{"cutout": 0.25, "num_classes": [17, 2], "activation": "quick_gelu", "bias": "none", "positions": "learned", "weight_decay": 0.3}
Rows from block 6 of a small image classifier, named by matrix and row number. Rows with one number within an expert belong to one neuron, the router's apart. Each number is 500 + 50 x the weight over its row's rms, rounded and kept within 0 to 999. All counts start at 0. Numbers have three digits each.
Before each expert's rows are labels from the 100 images, of 14976, where the router gives the expert most weight on average: "strongest on" is what is common among them. Only what is clearly more common there than usual is listed. The data: microscope photos of single blood and bone marrow cells. In brackets: how many of the 100, against the usual share in percent.
# router: router (model.blocks.6.mlp.router.weight, 16x256), inputs 172-255
# up: expert up (model.blocks.6.mlp.up, 16x128x256), inputs 172-255
# down: expert down (model.blocks.6.mlp.down, 16x256x128, transposed), outputs 172-255

# expert 11
strongest on: cell type: lymphocyte (58 vs 15.3); smear: peripheral blood (49 vs 16.2)
router.11:487483474453374508433541482549518454455502519532467485362501518549472632420544523448464492554485485526535447526506320471470464483476543501530598553439434449498498571549483437533516435470438477528566481601565502452588520412571555432506441623534506482499
up.6:608457437528548490438483496477483538463407531509580435510428511586516558472534522524556457592537486620505474453388524556441556619511562392578466532514452534466432550501433464453486426552466459537492542479493517412440486540484517479450462479495516582461
down.6:618585437484599465423547462538468497544453500532532562553528520458557480513508438576528547542579514540486473452454594574462479592458601455587446428559493496546556503495549455539454498491477498487517507445477458508434456536407511566456496414486510596516
up.7:490448469631513585505579447550460441580465518545426472443547486539531501443494521455492532429587555604539550474527476401387506488404583550573545433468483488443467475548471494440504474581472525447427506544505493482404512493487475497447475485483454493487
down.7:504482558533565480435527451513487463628533516474496517501524441485476421553553522520556491594553498504455472460536543472510501498413565478516450506438423604450496498543433435496542491623463462415551530478541472503484513545468485464434480481462637487529
up.8:488511466508392488492491486443546541586522439526584459583558550451516453485481520465503583366375513510550428462545449462479446464492501532520510461473475514515531531515572468486528560425537455520501555430488510553613545550504457484551449506448399469531
down.8:468480492522515538503428403484461522469463458484499490455489505479482565404490559512429525498479539386583611522535479511507540384535454544476554535446481520513436455455467489536568469484559443526527498484505466371516514516552534490535469492487525531487
up.9:527524601582478546523446469563488377481434532408517479470495510563483423467474450456482552384507540452509583551514559554469455499460529507503535426445559476504567469444537567552489572480456546559417466540403474546437479536463493498442573415424529457483
down.9:476493589513524520513570388439506516523459490456569574563592557546514477550604476424471477502503431515491501567514574485524449502536554427583617549452535454556488629560467532557488420508533592488496466507516481506603457617515466446581515482443440507491
up.10:479560512507541486550612488486419501493532457641514441459456461577549443457498530424558459322490562542498482523551483487457462492457473541462567489479463500513523496496485451566533523428495525436423498549500486575520574565530561403481401454511540532501
down.10:518465442467422537568489523429523446546552471505540540468484578489422542519387591428454552520526517514572564556530421565523473452484486517417477445407601546460527522553517470567500460532508440471562467468548511570515490489482554479515529482540472346477
up.11:489467503548371557528604497604568532588580483480524563477525453454483566516482575400455540506403540515544545477535458390570455450480510531422609526451573474530470537546541519507542498477483383534459493489465535469633579501499464472663496482524506479484
down.11:492499518539501537452546441484524540484448472460442463483504536501448545514484456540429416512557539502510463543414520428475447408428548483468397513507468483426475449438489473500529481561530447528467514450495466525490536414471460508550473434504567562500
up.12:479461561493545459529528396454571557498472445502552470563538540497552464474543612550442477484533505493538520502577574465602488505525443502496493438453462533545449503559543487479531509402563523459476512443470610461516459576384493573623489434511444480421
down.12:485518531498407538495512510549458535424483456528509488472532456498418573469506458456507568478490485540470465503438517531462545503529407499375567491509480506526416465494552549550522478556504619548412531406532491387541479422482460542538496558451424537455
up.13:527472531578533515540507568496463489437440507496445498543482519500497475463554437548553570454608464513534526460486509522468488553577477499492507366526446512448503456514527503451472490492558543501469467511503630419493488502443491597473535509444454493494
down.13:543464566459477491497492488507398599511517432533434480531470456492514572516645499594512497521502425474570478494515559519519588489471411530445519474575469550599446512519560537449442501532547582557454464468505515509543467513457507559611459577450543464403
up.14:453496542522571555442600393407410519543452493531561530531547566579472474436544477535477499433489462521444576540535464547479537448496509519438498476515438451527546437495450597522436538506506514399442599583574514603520514549489530475493513465500566370469
down.14:498440612461568579553433503475489554443475523539493530417428536564481533538486526490430441497539469598582489465504508451511546479594492511365517483470570474527539585517517568544479505578472425451434485411503468468523531517415469470475468538477523403473
up.15:511473524564557397545464495554564475443438485440595525557547542568560456489454497472557490528511491564513474453500507535481540517590509498546480539563437476489473443519405521431512519450442571450487545475473518561397475496550500478445511510494582479454
down.15:497371534548415487507503558490392479389477537519467552562461427626542533392523569459505490513560503520555520556527565539493488478509482516469577475503499396570518537509500516408519535482460402597523461491564528520564495572458478482394407545495530496425
up.16:579405473462454560520539530366448466538461442385545446485441413575553558446460518582523519477499499550565476438495540504417562514456508508515403460485493526564510487432524546495534535554483494504595563483486462428390474492510559510526490450573454409486
down.16:515503448508513422421485547569457472469537557585575435486524500547517519546522448579558446607506562454459440536521429433521547652509583522502390483476520562417566473503521470513529529492359503478465526479509491450494498408539489559412479416549526428576
up.17:540508522587498496507500462525534533559463504536449559464528491520541565438511513524414493432589509505562605461542450557354563444492460480395467445429393503434490485622478444574472452499477467553451473512520466528541528453528514508594555429545633475432
down.17:449510501535449496392608483530583498572455574522410566508439568560511569512527466514444531594637482495526442538477483531379507425471543411449528498479520562434473563465451505541513460610405495409441556425489413439447529482474528527524539375489494521514
up.18:535544535470486526474466551540413483480498536409541490428512587438492531515423550525520526514532506495500498521554499492530514501485511529585501468530566485484492476495556576545497546564491602481457529405466519509446568516405524483500598499408595434530
down.18:408492446465484484506489487429399510544513453455545588552493589507521466545475521437443534554528599504455500545463527440541500482494464451477539480474544398517496477493474493497458553448399525454512471518529526510520504574453546513515485541490371526551
up.19:515480648586609488549475487562490528486512496445545512531550548522493473464507465512539569407510483484533468564469552546586526592502474426430558427472525478500506410509451496487450589421508621430440590523506586527459467527496437517394523478501504489532
down.19:442499602431416515517548432438503562414435457529495526489445527538649505498523532388550468459454476492481460518480501466572480472502499468467522408472540505541513518562519506478427505583483584536530436529559485456528482545517580477588505519512526473460
up.20:486541477599441576488572467489476500475559450517518510477512408573506525483383510417461560517482468492518485559547599478462383473414440442504495431418520499493537569385506486457518442438555602480438467499448526524603486534506453492633476465395517477422
down.20:500449481483418497574478491461467553422586466479459436443592496570511458515500568436498498489475549496402504477478507453594537375474438496397443520379588456495491530628429422556561520516393581497513515469478541501501473517507504463530479442534529459529
up.21:504476472472543449476524506552467517472488443479607489556494520493588473543593507534579432494597497526505493477432524469480502501559567421607570566571495508541452598569447453468557456453465419503503528591481429460378516553494498487435506564453424554493
down.21:537552529467508482487397511497522570471473603539496456562461463581544525528501431565489497476494536542483421574411534477490477573469566552641512480440492490477500555484518458487489536497437499497504487527477566482470492530484438497493588539432416530435
up.22:452431538580480559468546413549467561622509529466501508500497470491522522523532482473444487456503512532578471491532485417509477405447465498455466471551484464446486538513553450470577648439494356453485528495511488530544493517460552460573549492510491453507
down.22:465508553574490516461534475586564507565492507428484473560441490551436489538476484534419506607584453581511509403476416499421475437471546489500496455503494585492486562482453428427520494557453518506476522457511497517450484462517508463514511452508536501560
up.23:558498469545566483502478526488448490397467495509535436545422514578540507476532490568535447536585486644458523424391547568406552596575495442571444516557410485453406493520411470443462491527442455543531501450491509431413517516492520542454469508508442587521
down.23:575585479488606479416500434486458475532473541463577526554476507447549522484460489584540583526512454554438409426498567537451414643464577470633452505495480520460572471488577431535445532554443447546515534462488500471434440582507406528433535402459468512568

# expert 6
strongest on: cell type: artefact (50 vs 9.8)
router.6:467455426454490586561447551487502430449518546438531485492481553531459392453441495477448562434487506570532627483555486540468564501444488527409412525467418438480547544516569539537500544510556482570545505590419456490435516482500533458417516472446531490451
up.0:571420558513471482466533525462562529465442439512461434557408478532537510470497512461479432486550580498574511492421554499494502518489481504435554470501606560487462522473557548443560428519551583499569539537565560454534445504407478601560489521557510497447
down.0:470527445537481531469551448524559539459450519443495486448489435578557566485604526491543388508520532476536461562492526501522454508557574466519446503464370478439457483517500524441533440500494566494524543479555454470520497397559626525379491493534479480504
up.1:460406428493574544504459473457479504488462487473544455540478413500549453400534406502412573500516520562562559475495594517482569524459506422490378493537488494417458515506556559469554499564556413607529498512457472410455470545400462489509603450471494585487
down.1:550496487451378518509448518467470532587538575530508452515452530548425475535458444512352611446504469521497599470576435539469461530487383466504538370467558550538449463469528444577482553440486495551452468499466572541561544439415502495556552397425435461463
up.2:470425423443555458540484547485482435513470490503536500536450519418466462465479454516474551498539464586515500409527552553491629491407444473439362514525389462486502473491499565508463601474497433584548460523461426456469474483487402493520545450491526545558
down.2:545552561476509440516471515455526472597579456470558481580471586511436418545522528555431553502474503519502539505483502417529511551498470467484524546432524456511520525399470518517408537503476419469515466510495593534453508571384512375578507436449527477524
up.3:503526510501521522545615567579537493461570506474576457573510432517498569535540478527516458539581519517421467527495651496495520560499487463581496496523484541526445506479493460387531481493512384551485485448509535498504480557361400457575504563409434582464
down.3:396520464578491561566546515581541483430530557447527518524388564525440551523564540520446554463454399509552545526613434614539518528462482570515436599498466448451488552593449575524528483459593498515493443418528436455544474367451521508553511548546501509492
up.4:501482397438537512517473474477430492470484522490543549545434451564530402370477498447393590481548499552535531441524544581488541480465536501508416461575435444454464491470528573512455558475469524575504465627391440494568503554457541517510498493467501521456
down.4:507498504408489545578407482457446455588516517461461450532480551499449448565495483504444610524602508487504585487509500399524510497485428519513505477541487513547453571386579435529459518457486568552472527475498596558487521524417422441519541465459446497547
up.5:558481460486556466443524518366640514479572429399543448473524433497520531599569520501575382515432550511399476582448470438484507494627535568554508572492567483505539486492478469474529509587536507519502536557556410469542518459512489517496428437530431538492
down.5:510476363587463440521553514594459431487456517486436505402487395502537469500499513415414465444490507557577498496526465519491497402416520515489430452425499535458554484509524515541492543571535512458513410438522476447549488469609553535521482369581465587582
up.6:522469454517511541579431544467437438459390530468566480540483524488412403398497476500457514531523514591536527480470541583480614530477450457516382547536433415510494482499459557505463560447526450564498467561407485423486490524458386521481513483491546567511
down.6:557492527412566430464396530488458452565561540547543472556471542541381504503439527518459575532493536491483599517485447411542529537508482458526433572467543498537474560461492454504427500503464446519459495484497597454567478570411455443573507432496504472565
up.7:519460550514454522482521474457564581485475466495517509531493420549477598602493511544548378591401570507463500517450526501463435494568446472526520494551588513435536552499488457428567481569510519573461496546519524458536487484444519586438517518502503535499
down.7:457545473579470517524473500439504397504425501370410537488393520476552491510539452499379512501556538513477522566476547575485533517523582525492485539513559500594480489528465532467632346587543468535541542521445536351538504473544537598483538493513475534520
up.8:488410592499458477438524398456476493560525469498533514555482453554517539584462537494563397500422539458505515532404558486510464484515535468530521484504579542532484540514544530436557466592553529496499512468545505455613493580413502518515534503499531527526
down.8:452453458528398509500534474518565525489450514439420529511454420556572605445511445484546394529492542507530523544482546498450484453521523455456534431553525570446445483482461472380667427540537442548484464524520569389517485430498528523505497526488423506463
up.9:492380486452465575582468544548458450493378529525524429593462512507519484422546460426405554465510490521577559474502604552450609517425503436476423498515498477502481551497556583460513525492542488504514529525386500465427513560433460488497564490479497508482
down.9:514522515422549534486451533485457459510556547567538445616504584505475469479450527533408603545472434470563566423505475468492527565475481397568486499521487362560515533423501497527450509494483459504462453431426612531502455546412440438562529467460442481483
up.10:554465468524514427562498540475628512517470440408497544544541437563527582499489523571450435576493504484527498562583586486498462512520474520516494494519542622443564486511514529520505508532519445455524392508596513496622456479464493508527459427559550536526
down.10:496574432470530581498530577516558423541501491473458522438525385440521505457450471484444413486503476460472476553566512504457514385472473551459412519477433488525537472466533521514475534440530491476543502505578490500412494482579498520580516446616509508581
up.11:515418359503520572551507533473459472539480525478533430537471509457487463410517464489483519464529491616534543468556533553456573512453454465476373525521429449460455516503552565515461552515474433559556498523467425433427473506403465517547523406500534538516
down.11:594515533507520475558480535490481433602613484542543485509489560470376410479416527526395563529495450516468503436518473421529508532532431472508466500355532490503459506468503453523385475504465457439439518482488584533481534545373463389618504390447486498545
up.12:510486476483545509482506551491529451518565419481490410519526512455588523509554479558495464493563438545520504578539552456500575551546446527501468553557458477434496502557585545500472535468511464541588511427519372475408454499456553513474505420515503518557
down.12:543588534516487431577566481499524399608637473443465531511482519418483394632470551574495544496472514529476562464572404495539482517523460490501507497372513527460532519552450503541408516520492453461436454442485435505548521542450529424578470397529535445527
up.13:523472513526574477448560533394573584477491490503613419387551422490508520570560587509550394529468577532386436493385461439502505495534567491544405521451555523545485500482476533474550445542532466455452498562572452416500498445510509495525438449515453523484
down.13:458491386546478525551518514561533442479503536441477561476486402434506475488471437489447579471521587545513504484522513583562503368488574563492491440481534533501575514557585440519538428475526509569463466428547526415557458421585486588481423450572503499522
up.14:548549533494458553509512484459565421578472525466567501582473468515502475504451510508440553506469554537532544444540594511530502451482528455471440409478473537486476550446484541495512462535478373535526492408483412368504471575359417540515474423508472532512
down.14:480505535510479552487520459548514478442583559520552450552464513533443446517493536520460565457520443535493454537524479498443615365585463431427457524487515506528400568496459350491481487495466516490477444526472552485529496481413436463578532479470483466510
up.15:530373403499499498565428538476445457481443488486549509571505518498497424436482438493456532521535462584515534501510536535433606525479433455470357496552423483512475505511481578512433541496529428584539503517422431451445501475429472478517492411506541506521
down.15:536499538497571510555485536469452418639539498487567417490531521511463429481496510531492529545504522550532513463547426472460507574495466428551496531423519465515493563472471514594381497503479484478503513500489591534463524594393472420566560417466496522536
up.16:573546541490532491506590559502515532480480442524439481457513453369535529411496497528567457488558486549414470403512487455544540606414442505541546489539526504481512428510489542465489528528557471519546425461635459546443489485475545550454569484479554442509
down.16:486445466500512446407485562486412502454514510516415513453467468446540503528576486513469493526445480466450495486456449462525523499505522537471554451481456432414545430433548493546471537523514465497491480464439481538524449436455491470547505485512504587496
up.17:454525417426559580437420488534504476484553560516457500612487528560602513453496523510526541476534523507551518527469552477436509582504536507501504543563460508439454479441539505418522527463498521541531520563422481381420525506412527504444492518463455470512
down.17:507512500523485476563475476463488508510585452447460552515489524555484406486419513434483537463538467503429582429463529427523511520476458543574499454462492490525496554491468435511431584547464510554433411411518415508584540571450531450497479538583455504539

# expert 13
strongest on: smear: peripheral blood (100 vs 16.2); cell type: eosinophil (85 vs 4.2)
router.13:442513513518382517405466450580466460485464577569514503524491440532495522456533563478528522570503500523451415515508348490505414497502545461480548539453568500525505537374514446537460443434514501588453533540551491476584525455588544429466457586428455443490
up.6:497443524509475555428468465488468476471512488444512528533543507532517502451430584486544447439511486446494470565489637506550420469502499369476429526488433560499474608495524409443506455446468561577457523537401544566571548518567449509471558495489537549514
down.6:464484449626417497435465485562458523499441489517516517602477376551486461518542607406539574514485566574509468483486526544435392500512543446548554529481429535464408470539543497441578511522393548535400538466500489446460497535475459460576500414533463544516
up.7:522443464450520516410474454433433562459416441522548459491513539502572603453433536494444531387533522472493469503542571477466503372586502466536541543506399569505520524545392437539430516512462531537431590478427491463477529438515507499445423487561418482543
down.7:510538528510472575476494442506554495508539606440599491547552497489466432544464480444437533499450532559497482474507440481443387432488479442544479526396524482513519450496498522503478488465431465562460468488553511609544555520507509448522501455498503519438
up.8:461462472457502502501519457446322492474479496436564464593503567456553423543356587551536454502585479447409585530453580447589450514548477451546412501485412578538452501443468404590446443402517519511443504477538468505544455468556406526521548508525523487547
down.8:439501450545492548469491415455511467515591471503513486508508469498471450475535519473553480441475518548427543528407504521503398496405533493522526430423441574470407471497558454499469466528485503525544479499446483473506546600428473416507568415502448516525
up.9:406524465476415462451563486487392523578570438561465517427429446438550496477530528426510516551509555521377623467484506364539476543438440511496629497583615500504591466531532495593532516448478543481490418516492512431459504418486478588544464465538434465538
down.9:457497478541383581526569461495460466593527484535463430412385600455443518459531541474479492425460478561504521527563502526507405567523450559578512430454476477495535527601531535541482510469499511491569471490444457492533503561433572526524577405471532485445
up.10:607482589507575435489598607497506494533563442416582535487539551461533512541480500470505508470592473548501487380504571469519541510496521569558552511542511547635536476454423549466515589527447417501451422493513424443475482525544484500486490564499498454412
down.10:532546483456510566580489487515532495520525580425468499534462477502515504519575557533466503541574407542470423507481439452555464507553560436484535490476622532428588505495420503519402477476499430479491496606505465360487487468459535519403460523412434638484
up.11:479414494528551428515421497440440473564526335531577545498517485461590445497444464520467527467471448512487480490506590454500452417503408553491468452499450580532539489528450461493501549526483501542420517519414501538436571546514493505582533411542500451503
down.11:517456487556456597458469531528388566535513467567502493483499499422542444453375425468521491451516561519452495439534480457426520451525567434488427507418475468496538489493493537537455506501471554518500495475493474565437496434596456463448540553538533457459
up.12:518482522443471478605528615466490492561570469418474586465472546398519407504371588397497497445529541529537481456471528347524490537482548586564532495515505488530553416443509476569544508426515453509456437497531490492502512528478463471567580551524525489547
down.12:455430554474487495453615495472525457561440517504566483466422438490458506396509476553514545507556470528566582480501417526555506518458505525500542486437413550501573528450600468550534437531474515551569532466383411465427518583508549440500474490541492511533
up.13:540422492560485470560494479496430535546404492434497535594472435591474521465479507504486524467564454546585562529540542585425498516407495522396455532586466463523464427609500444447484515456514491485440517545420501546415449543518465523486557480481586494419
down.13:582567550509612409522510486508517538451526478422490542484522575458498503509498467550436535532564427479467531465496424501449509494462568502492589551486529436521585463581351521475511547481554494507458461492603589564534595467540550445475473460496492541511
up.14:540467525533493504511506559488406549591516512464479423469445452548595413413468473565476485467480541518473498518453548442457551541469448536512503515478471559508456466545498551485428522463534449483467523541570452547460507487595462462535486560504601494534
down.14:515596512443602472519486492502517497421539452512541436460565556528574454547467465627509497467554503488434482585514382470428564424440486470528502488447463521473553483584424456482490437555448464542460476482532517552537503443575502552396433528523475448472
up.15:458438492493535531470397435499378493528507499430527508541491521539502457493453519517578455442517515431475507532459579516499472463533493383464452541374430565420471600432458457449471473522476495569466594594462519531501509477505465548485568496506541509438
down.15:399499457550474510453499497542564460450437459461524493561527455566498458389459520472507456525488595590434533538455569533438443508386483497528467449448485494424425526508539535494530460476454516504487572485493544455527518500522535516476505418556421519468
up.16:525444510536576484446434447419301456542502558411482458535532490443539428418452476567573451530530439428457516534483562504532515603594446378466440556501416573519389547466511492505486476465492533507465552527464495557577503492537469481500514530483532533480
down.16:465504489514498538444549458511567505475449547538501524523512419561493414447546531452478438471510563592455529576470539514450520506442532496484466485402497483413424464454579486493528481543456551536481522473474557491541561499448474532505507491503507507483
up.17:527445517527510464522409391525351431488468432487541501474551490496614346573421362497511529436520541513490522546469594614477540483398456524425461487439510527446469503549544517502537523511524505428452476483456509460496473557471482518487532405593575490470
down.17:491530455526468521510496450407510476502518429484478496501557537481421440453500585427468499493386460621381538495513525590498417427452448552430547528432521592423453563463514496445588500534501562474436507506550616534474435421545551472442490521499462436442
up.18:489479532549562583466519438467545507488438555479606518523520469485507567425481552545444548475487558476406473590493572487551536510579422357517435586408434498565391549481447552461506453479453473518489552526474490522518477588535454528465479457456510548481
down.18:438523515523659472475515459551597518473402512448488515549513476470554557507536539453465471521489529472539400420549512490495474461532521478518489507522476431565455459457523475453489513496428554550514470488516562508574575517506459581395557555425455473560
up.19:560504529403570491492403494465476468546509474530570512518554521506521575500550490520474442573510444562563512546516517608456525535542530439538380556485450464550475539492419516568437482501461499510563522485504566397503513513488499493603535527473487575499
down.19:566568552428566498504467484452590448553564525499437475527535529457482541535517417551491502576601449490467544480452471429493571442499499507466530459521472486561520476495351466552490444557500513524546512411537585510533526554509444482447397593459440567486
up.20:559398495562499572424469532519430549515530518478541467549505538506516575484493407489484490535528512500515505495593531542513476491528403455511412533498557540487487493515497485520531504589461410537545550583573434418479422444607528541537476516461462495539
down.20:550524585499609446528534497587551540496560594499571566502580488498460398555449496506430586483555415478520494500494516469605518575614546508452526549449473490523467564486489466555461470519456468451451495496509487445505521526465516508511466494458632513541
up.21:420499601483475551622539531518558520566468551503528493453521528481489455580490520463538499431506569581499464459520553356472387499490490542533516475481480475466536402457413515514537498539434503503452582580428503471490523562508394511490533489458465530590
down.21:420496565505415522457483485607549580562551488514544469484438472491450559537428429534502518351407540433500419430567525507538421439539517515517430537512429532523557525516502463590561537460399547520452522493373471560449507459565455492435518571510585406464
up.22:386485487473465556446433441516409452461526513445514490509482484471489421532458591495517462431531504469495425553468524471582457511566553453490476563401400493495523600435461434512517490419490477522445503592428456508589475464555456509478581530479487520451
down.22:416444488544453472524522474523559551463414494479495569592505455494416516450577552435517507450433477559448480473486564500515481493448528488521511491484475526480487516484599504502540515494516550507530522480510513446530475584397462507467524481468514551502
up.23:477427501490596541512539476493449566542585413565499400505489413520498514542473484479568509457467580536389520505504518432447402500544371540479508513522589601490477420482515475569513506551466473511485398581494555623538509503593435526598549451579409512501
down.23:447449593481493544522510443572470516534590528579451541526534594454506465557405433447459569455576500509469450556482529507533434431465531505488522513537475503604529444518484501633537502457417555504390515474409513579534548533602495479445454477566542464528

# expert 4
strongest on: smear: peripheral blood (38 vs 16.2); cell type: artefact (31 vs 9.8)
router.4:501459525541453486415491498584486490509430615595450487504497515528453530426581497508424440610532472483458427519441419473512458488439525460447513487389501536487523582495480499491478435430436515583526507561543478531505576458539578498425484604516599471532
up.6:489462486487576489425547463524509528555527495564527475588556476399535571551498490496589485517534535516495450457450560496465581532512440488470487484600443510454446440451627505522538500543512536433519483423524502519471496536417468430474487446499521421543
down.6:498530472526448484482467515533449542558588492509461388445498411526545505508540533554534418517400464475527516457554488509483502570471455546532511507535569586550423443530524551416446508527610469511518477491522565533554465517583510457476504481569506500445
up.7:523459451566499461583571491549453488565480452462444504481445501491503493462517447573431561472551462544592570494548476535534546392459506507524502403511435533559466529515445627555558581567513482448496521457501422469420585505507494488538514496458578463507
down.7:458577500432511443469427554524517496467457514498433552520485496453503533535548508505464475637529467491522465595515403517543554547509536610488529554499485473392573430553486514538474525592641534468521507521474537450566583452476536461490535440538615547567
up.8:568381477523479542566488503456459527540490517465584560530497572477504544509554511473449580557466508502495539520565536607504509464472581455507467487505461509550568610512522508531436530522491542521506441469532561492592515489394446472577488448445569537505
down.8:357547442507521450371456487507525481506540515468473502494534485518476506482477436455419576494444512487514451450500520444498456546488450508502477547500513545452495482546460492512506461441509500496558517511484408603425484489615428511547495488547536522586
up.9:418493481487487532480487468475530462613439467459494485594451460409466542419476519457459536488505596464545529480568619407504435465501531500397474409488444497435482535443492529445544503543449479520552447540456454489527484524498448604488475494513513524471
down.9:497431510519408498488506491490421511475466533549404440442458481527510444499472475560549478500572489376523551516485468520499516478429509550574496473541508496548461529453569510503537528514501543525469516416514516481599474524535587555517413468554511488473
up.10:471376520573555476540527526429576570488405488482608467562516440535515586522499535533516502529533436531496556480448569528514572591537482542513448421513478589432542522510474573506460540610498523491470473484541514452541572553442497511467488511547502475449
down.10:416518521416476509521571496537519525542573511520477555498417569419457511528515548478509565450435484538580420418515514491468457539396480542512544534496581456485586497575621482558466486485478395454501481499410518515438545585435540476507508484492483456481
up.11:567452510547509524555535493392456610496529474489471530507486440461552548520433375477594536468515472559486545438572515499534540471550477459557394515549445527467508493475530460480591562482517572455483453420514613514452485541517486505564556580479459526493
down.11:514549498546406471444550550602569537542544518515514493497598562509489470538457469477627431604476530529469407414514472424462487517482551543449446527504592529466551504497524446537539520522499521462486498564535445515487539436546430477601593446533488511522
up.12:493499505536494441423469487501518527531460549553478569525493432368545637502603481508583407461460517537469474459504580492466499525510447580502530494625512589398531472494583503461477519476554494490484507401463541528525516539446494501512472495509531557467
down.12:419498449423452521484507576535454484538560476492564393538565453493447493487579581498505421468529545509499563545422481448492557534536374519466589573555498528433443504518451448485515478506465479584443429457537463495501412549539522428496508491613547529463
up.13:479462511577533495590520459571470486545466540460530520519459450488456551564400554505436537516492485552571490517574562551557489452492562393514426371443492459496550583582448581564450545547450502518448540507455445441486594477482446528464527430472532495572
down.13:498490476447483422441504495560430454523523524579422495488428432469484493528416477547443461498575454489580532531534458457525618512469457487463503425530545432488565399503481456542455459539558550498569454502484512545437430506575444557468536499516407495532
up.14:430468418531536468602474468518358446569520542496462544473472457533529419529457398545439526418577479474486676488548439566445473496467486537503429500602474474517495438471447545513427527522575468505492476506521514466424490457549561458514491323478593484509
down.14:472475497530466495474463570527507458541413587489477532514445437545494561410548544406474469573500474492515508519509494545573593440531481442377514466430518496586528557508440408485610539454581497441573455579564536419491490505425522536562356478517563462497
up.15:489475450432500508356505509452416443550469517523461464464516572525614551451517543551493494481506508428530520487564507450490615493528484403488502538413444498496460337511486469438447503460482522476524579412519499540518473411456431541504532421454605499575
down.15:596450484550553504509431517457445538457453451462517511493510411448552507486460492414514536411502504385523538475499520545524450519532516560313436510430479457469475432484451492505487485549528533521499484528513494448508414507681490550491515501505472619486
up.16:551481592454445527525499530494441471597397533487424508543425493506481518432420516492521451496510500455484454461481461427474446496469594376587481503540406506511484586489561584531447487593535525562575540503477476630493425464455447473453535463556585464510
down.16:399513512472375523501383478441446535489542476551425484454446385558501461546439499445491461451492561448455596573400503508539495496514560546532520460558502523506455415487563518538467540471531477553563490497475429472487544514548620517506519520488548405460
up.17:560542505395487459447432485487539572608573486506498456508542542442581511508518535518522385395401432469521446548492509540483522541539422549481493529487545507419466430554610514453426560506531510535482523484450565534619470478508503496505490493606521457541
down.17:562500514459450481555582611470553493395503394568525457410578443480496439480618591485514457434598548550477591539510572508457505475573478518552591466532525538474408459517414448459501519424464471574483509467530483546428492528631503493572502556555429592448
up.18:494436484485462563567523488435462466535429490488497520546471395506515576498411482561426546412532546421585537506566572509538524418504493405459435448470464568487500527478551598517525457570561535519548573402537544488514446493386512551550530494531560498444
down.18:469543534451479465460459507535451504520471617553391566424429474471526444514545485516494573488483596520423506513409550477538507598507537534531521464467402468461611419470532504494468526461454490458487505451528503460499511493501533621467463527495552355518
up.19:526424461464628442541553538519468524510558478496477437583528503421612558558476529580559488473489532509549470432443572422554519557620496545483495518623471557397497469507587454506437522520569508428470512399458568516530486536458445549542511445535425474531
down.19:489555503506470530472554553534549519526599483522585428458585542467595470515505478585536459541502482481575461511516531486466553546492393529509534550584522521439489488497451464496576565460443562576587513528461397527486401570526462591439483523511430489486
up.20:494531523485418472492475552453371425563486514414445464498443508486391546492365490561485504469474522418458505538553442479525497483465546413553428520466514522568501533488501523534452510603523551535565450486530549603501489529496459482493569506482610452552
down.20:465505410496462535565464490383573453443434493506350498442449463566517434497436443546531490447482501443564632526508544498482439572451551545474486580436495520505553459473505541503538456429526522522563477540520496568527533524504583561525501600518392481445
up.21:511504529571515529445547478589535505514459527468567578565404480518501580457550543465413542546541514535503491445511591582510542486489562467556532440529364474477572585602365532504498496570509419528532521574475498412474493513445475541463449454504567492530
down.21:499494484418506519481496490457496499565507542581542468492515501475508512535455511528465461532391500441471486468513450478513511490439548517480447508535514438518547465578521484504462446456535480423543599518459546567595456418535437482505447509624502526472
up.22:517476525527569532457449546473468542507551502522505429565612448495544498523503519489545427478503441500483492514442561424483541539549409571488457578558486542457469498482599490413461495488483444508519513459534509511517478495430396534480545505514497464460
down.22:542526445482456518543557461507517474437484435491584440487561506454492450511507566583614454537441520518441512501497508439426566507562478590520553520490593639386465520446485475514543409503499539488453489530479474526460482580500467560500475457578450532448
up.23:463416487631443491625576468548522473580495515494468510500434472572494542448513461506422589515579483504566597444524561527543518487491450467506494437604484530555509520479468581530436533560559509522501479435447455422493539492487503460504546458425624458444
down.23:367577465527465423517496483552491514508479546485466570496529488498406504466597532435481513512540512430488547541502473564540509431524501506428533459494467500558509508562465491574564522496553488474504478483526450471529567507493557431497376425523578432549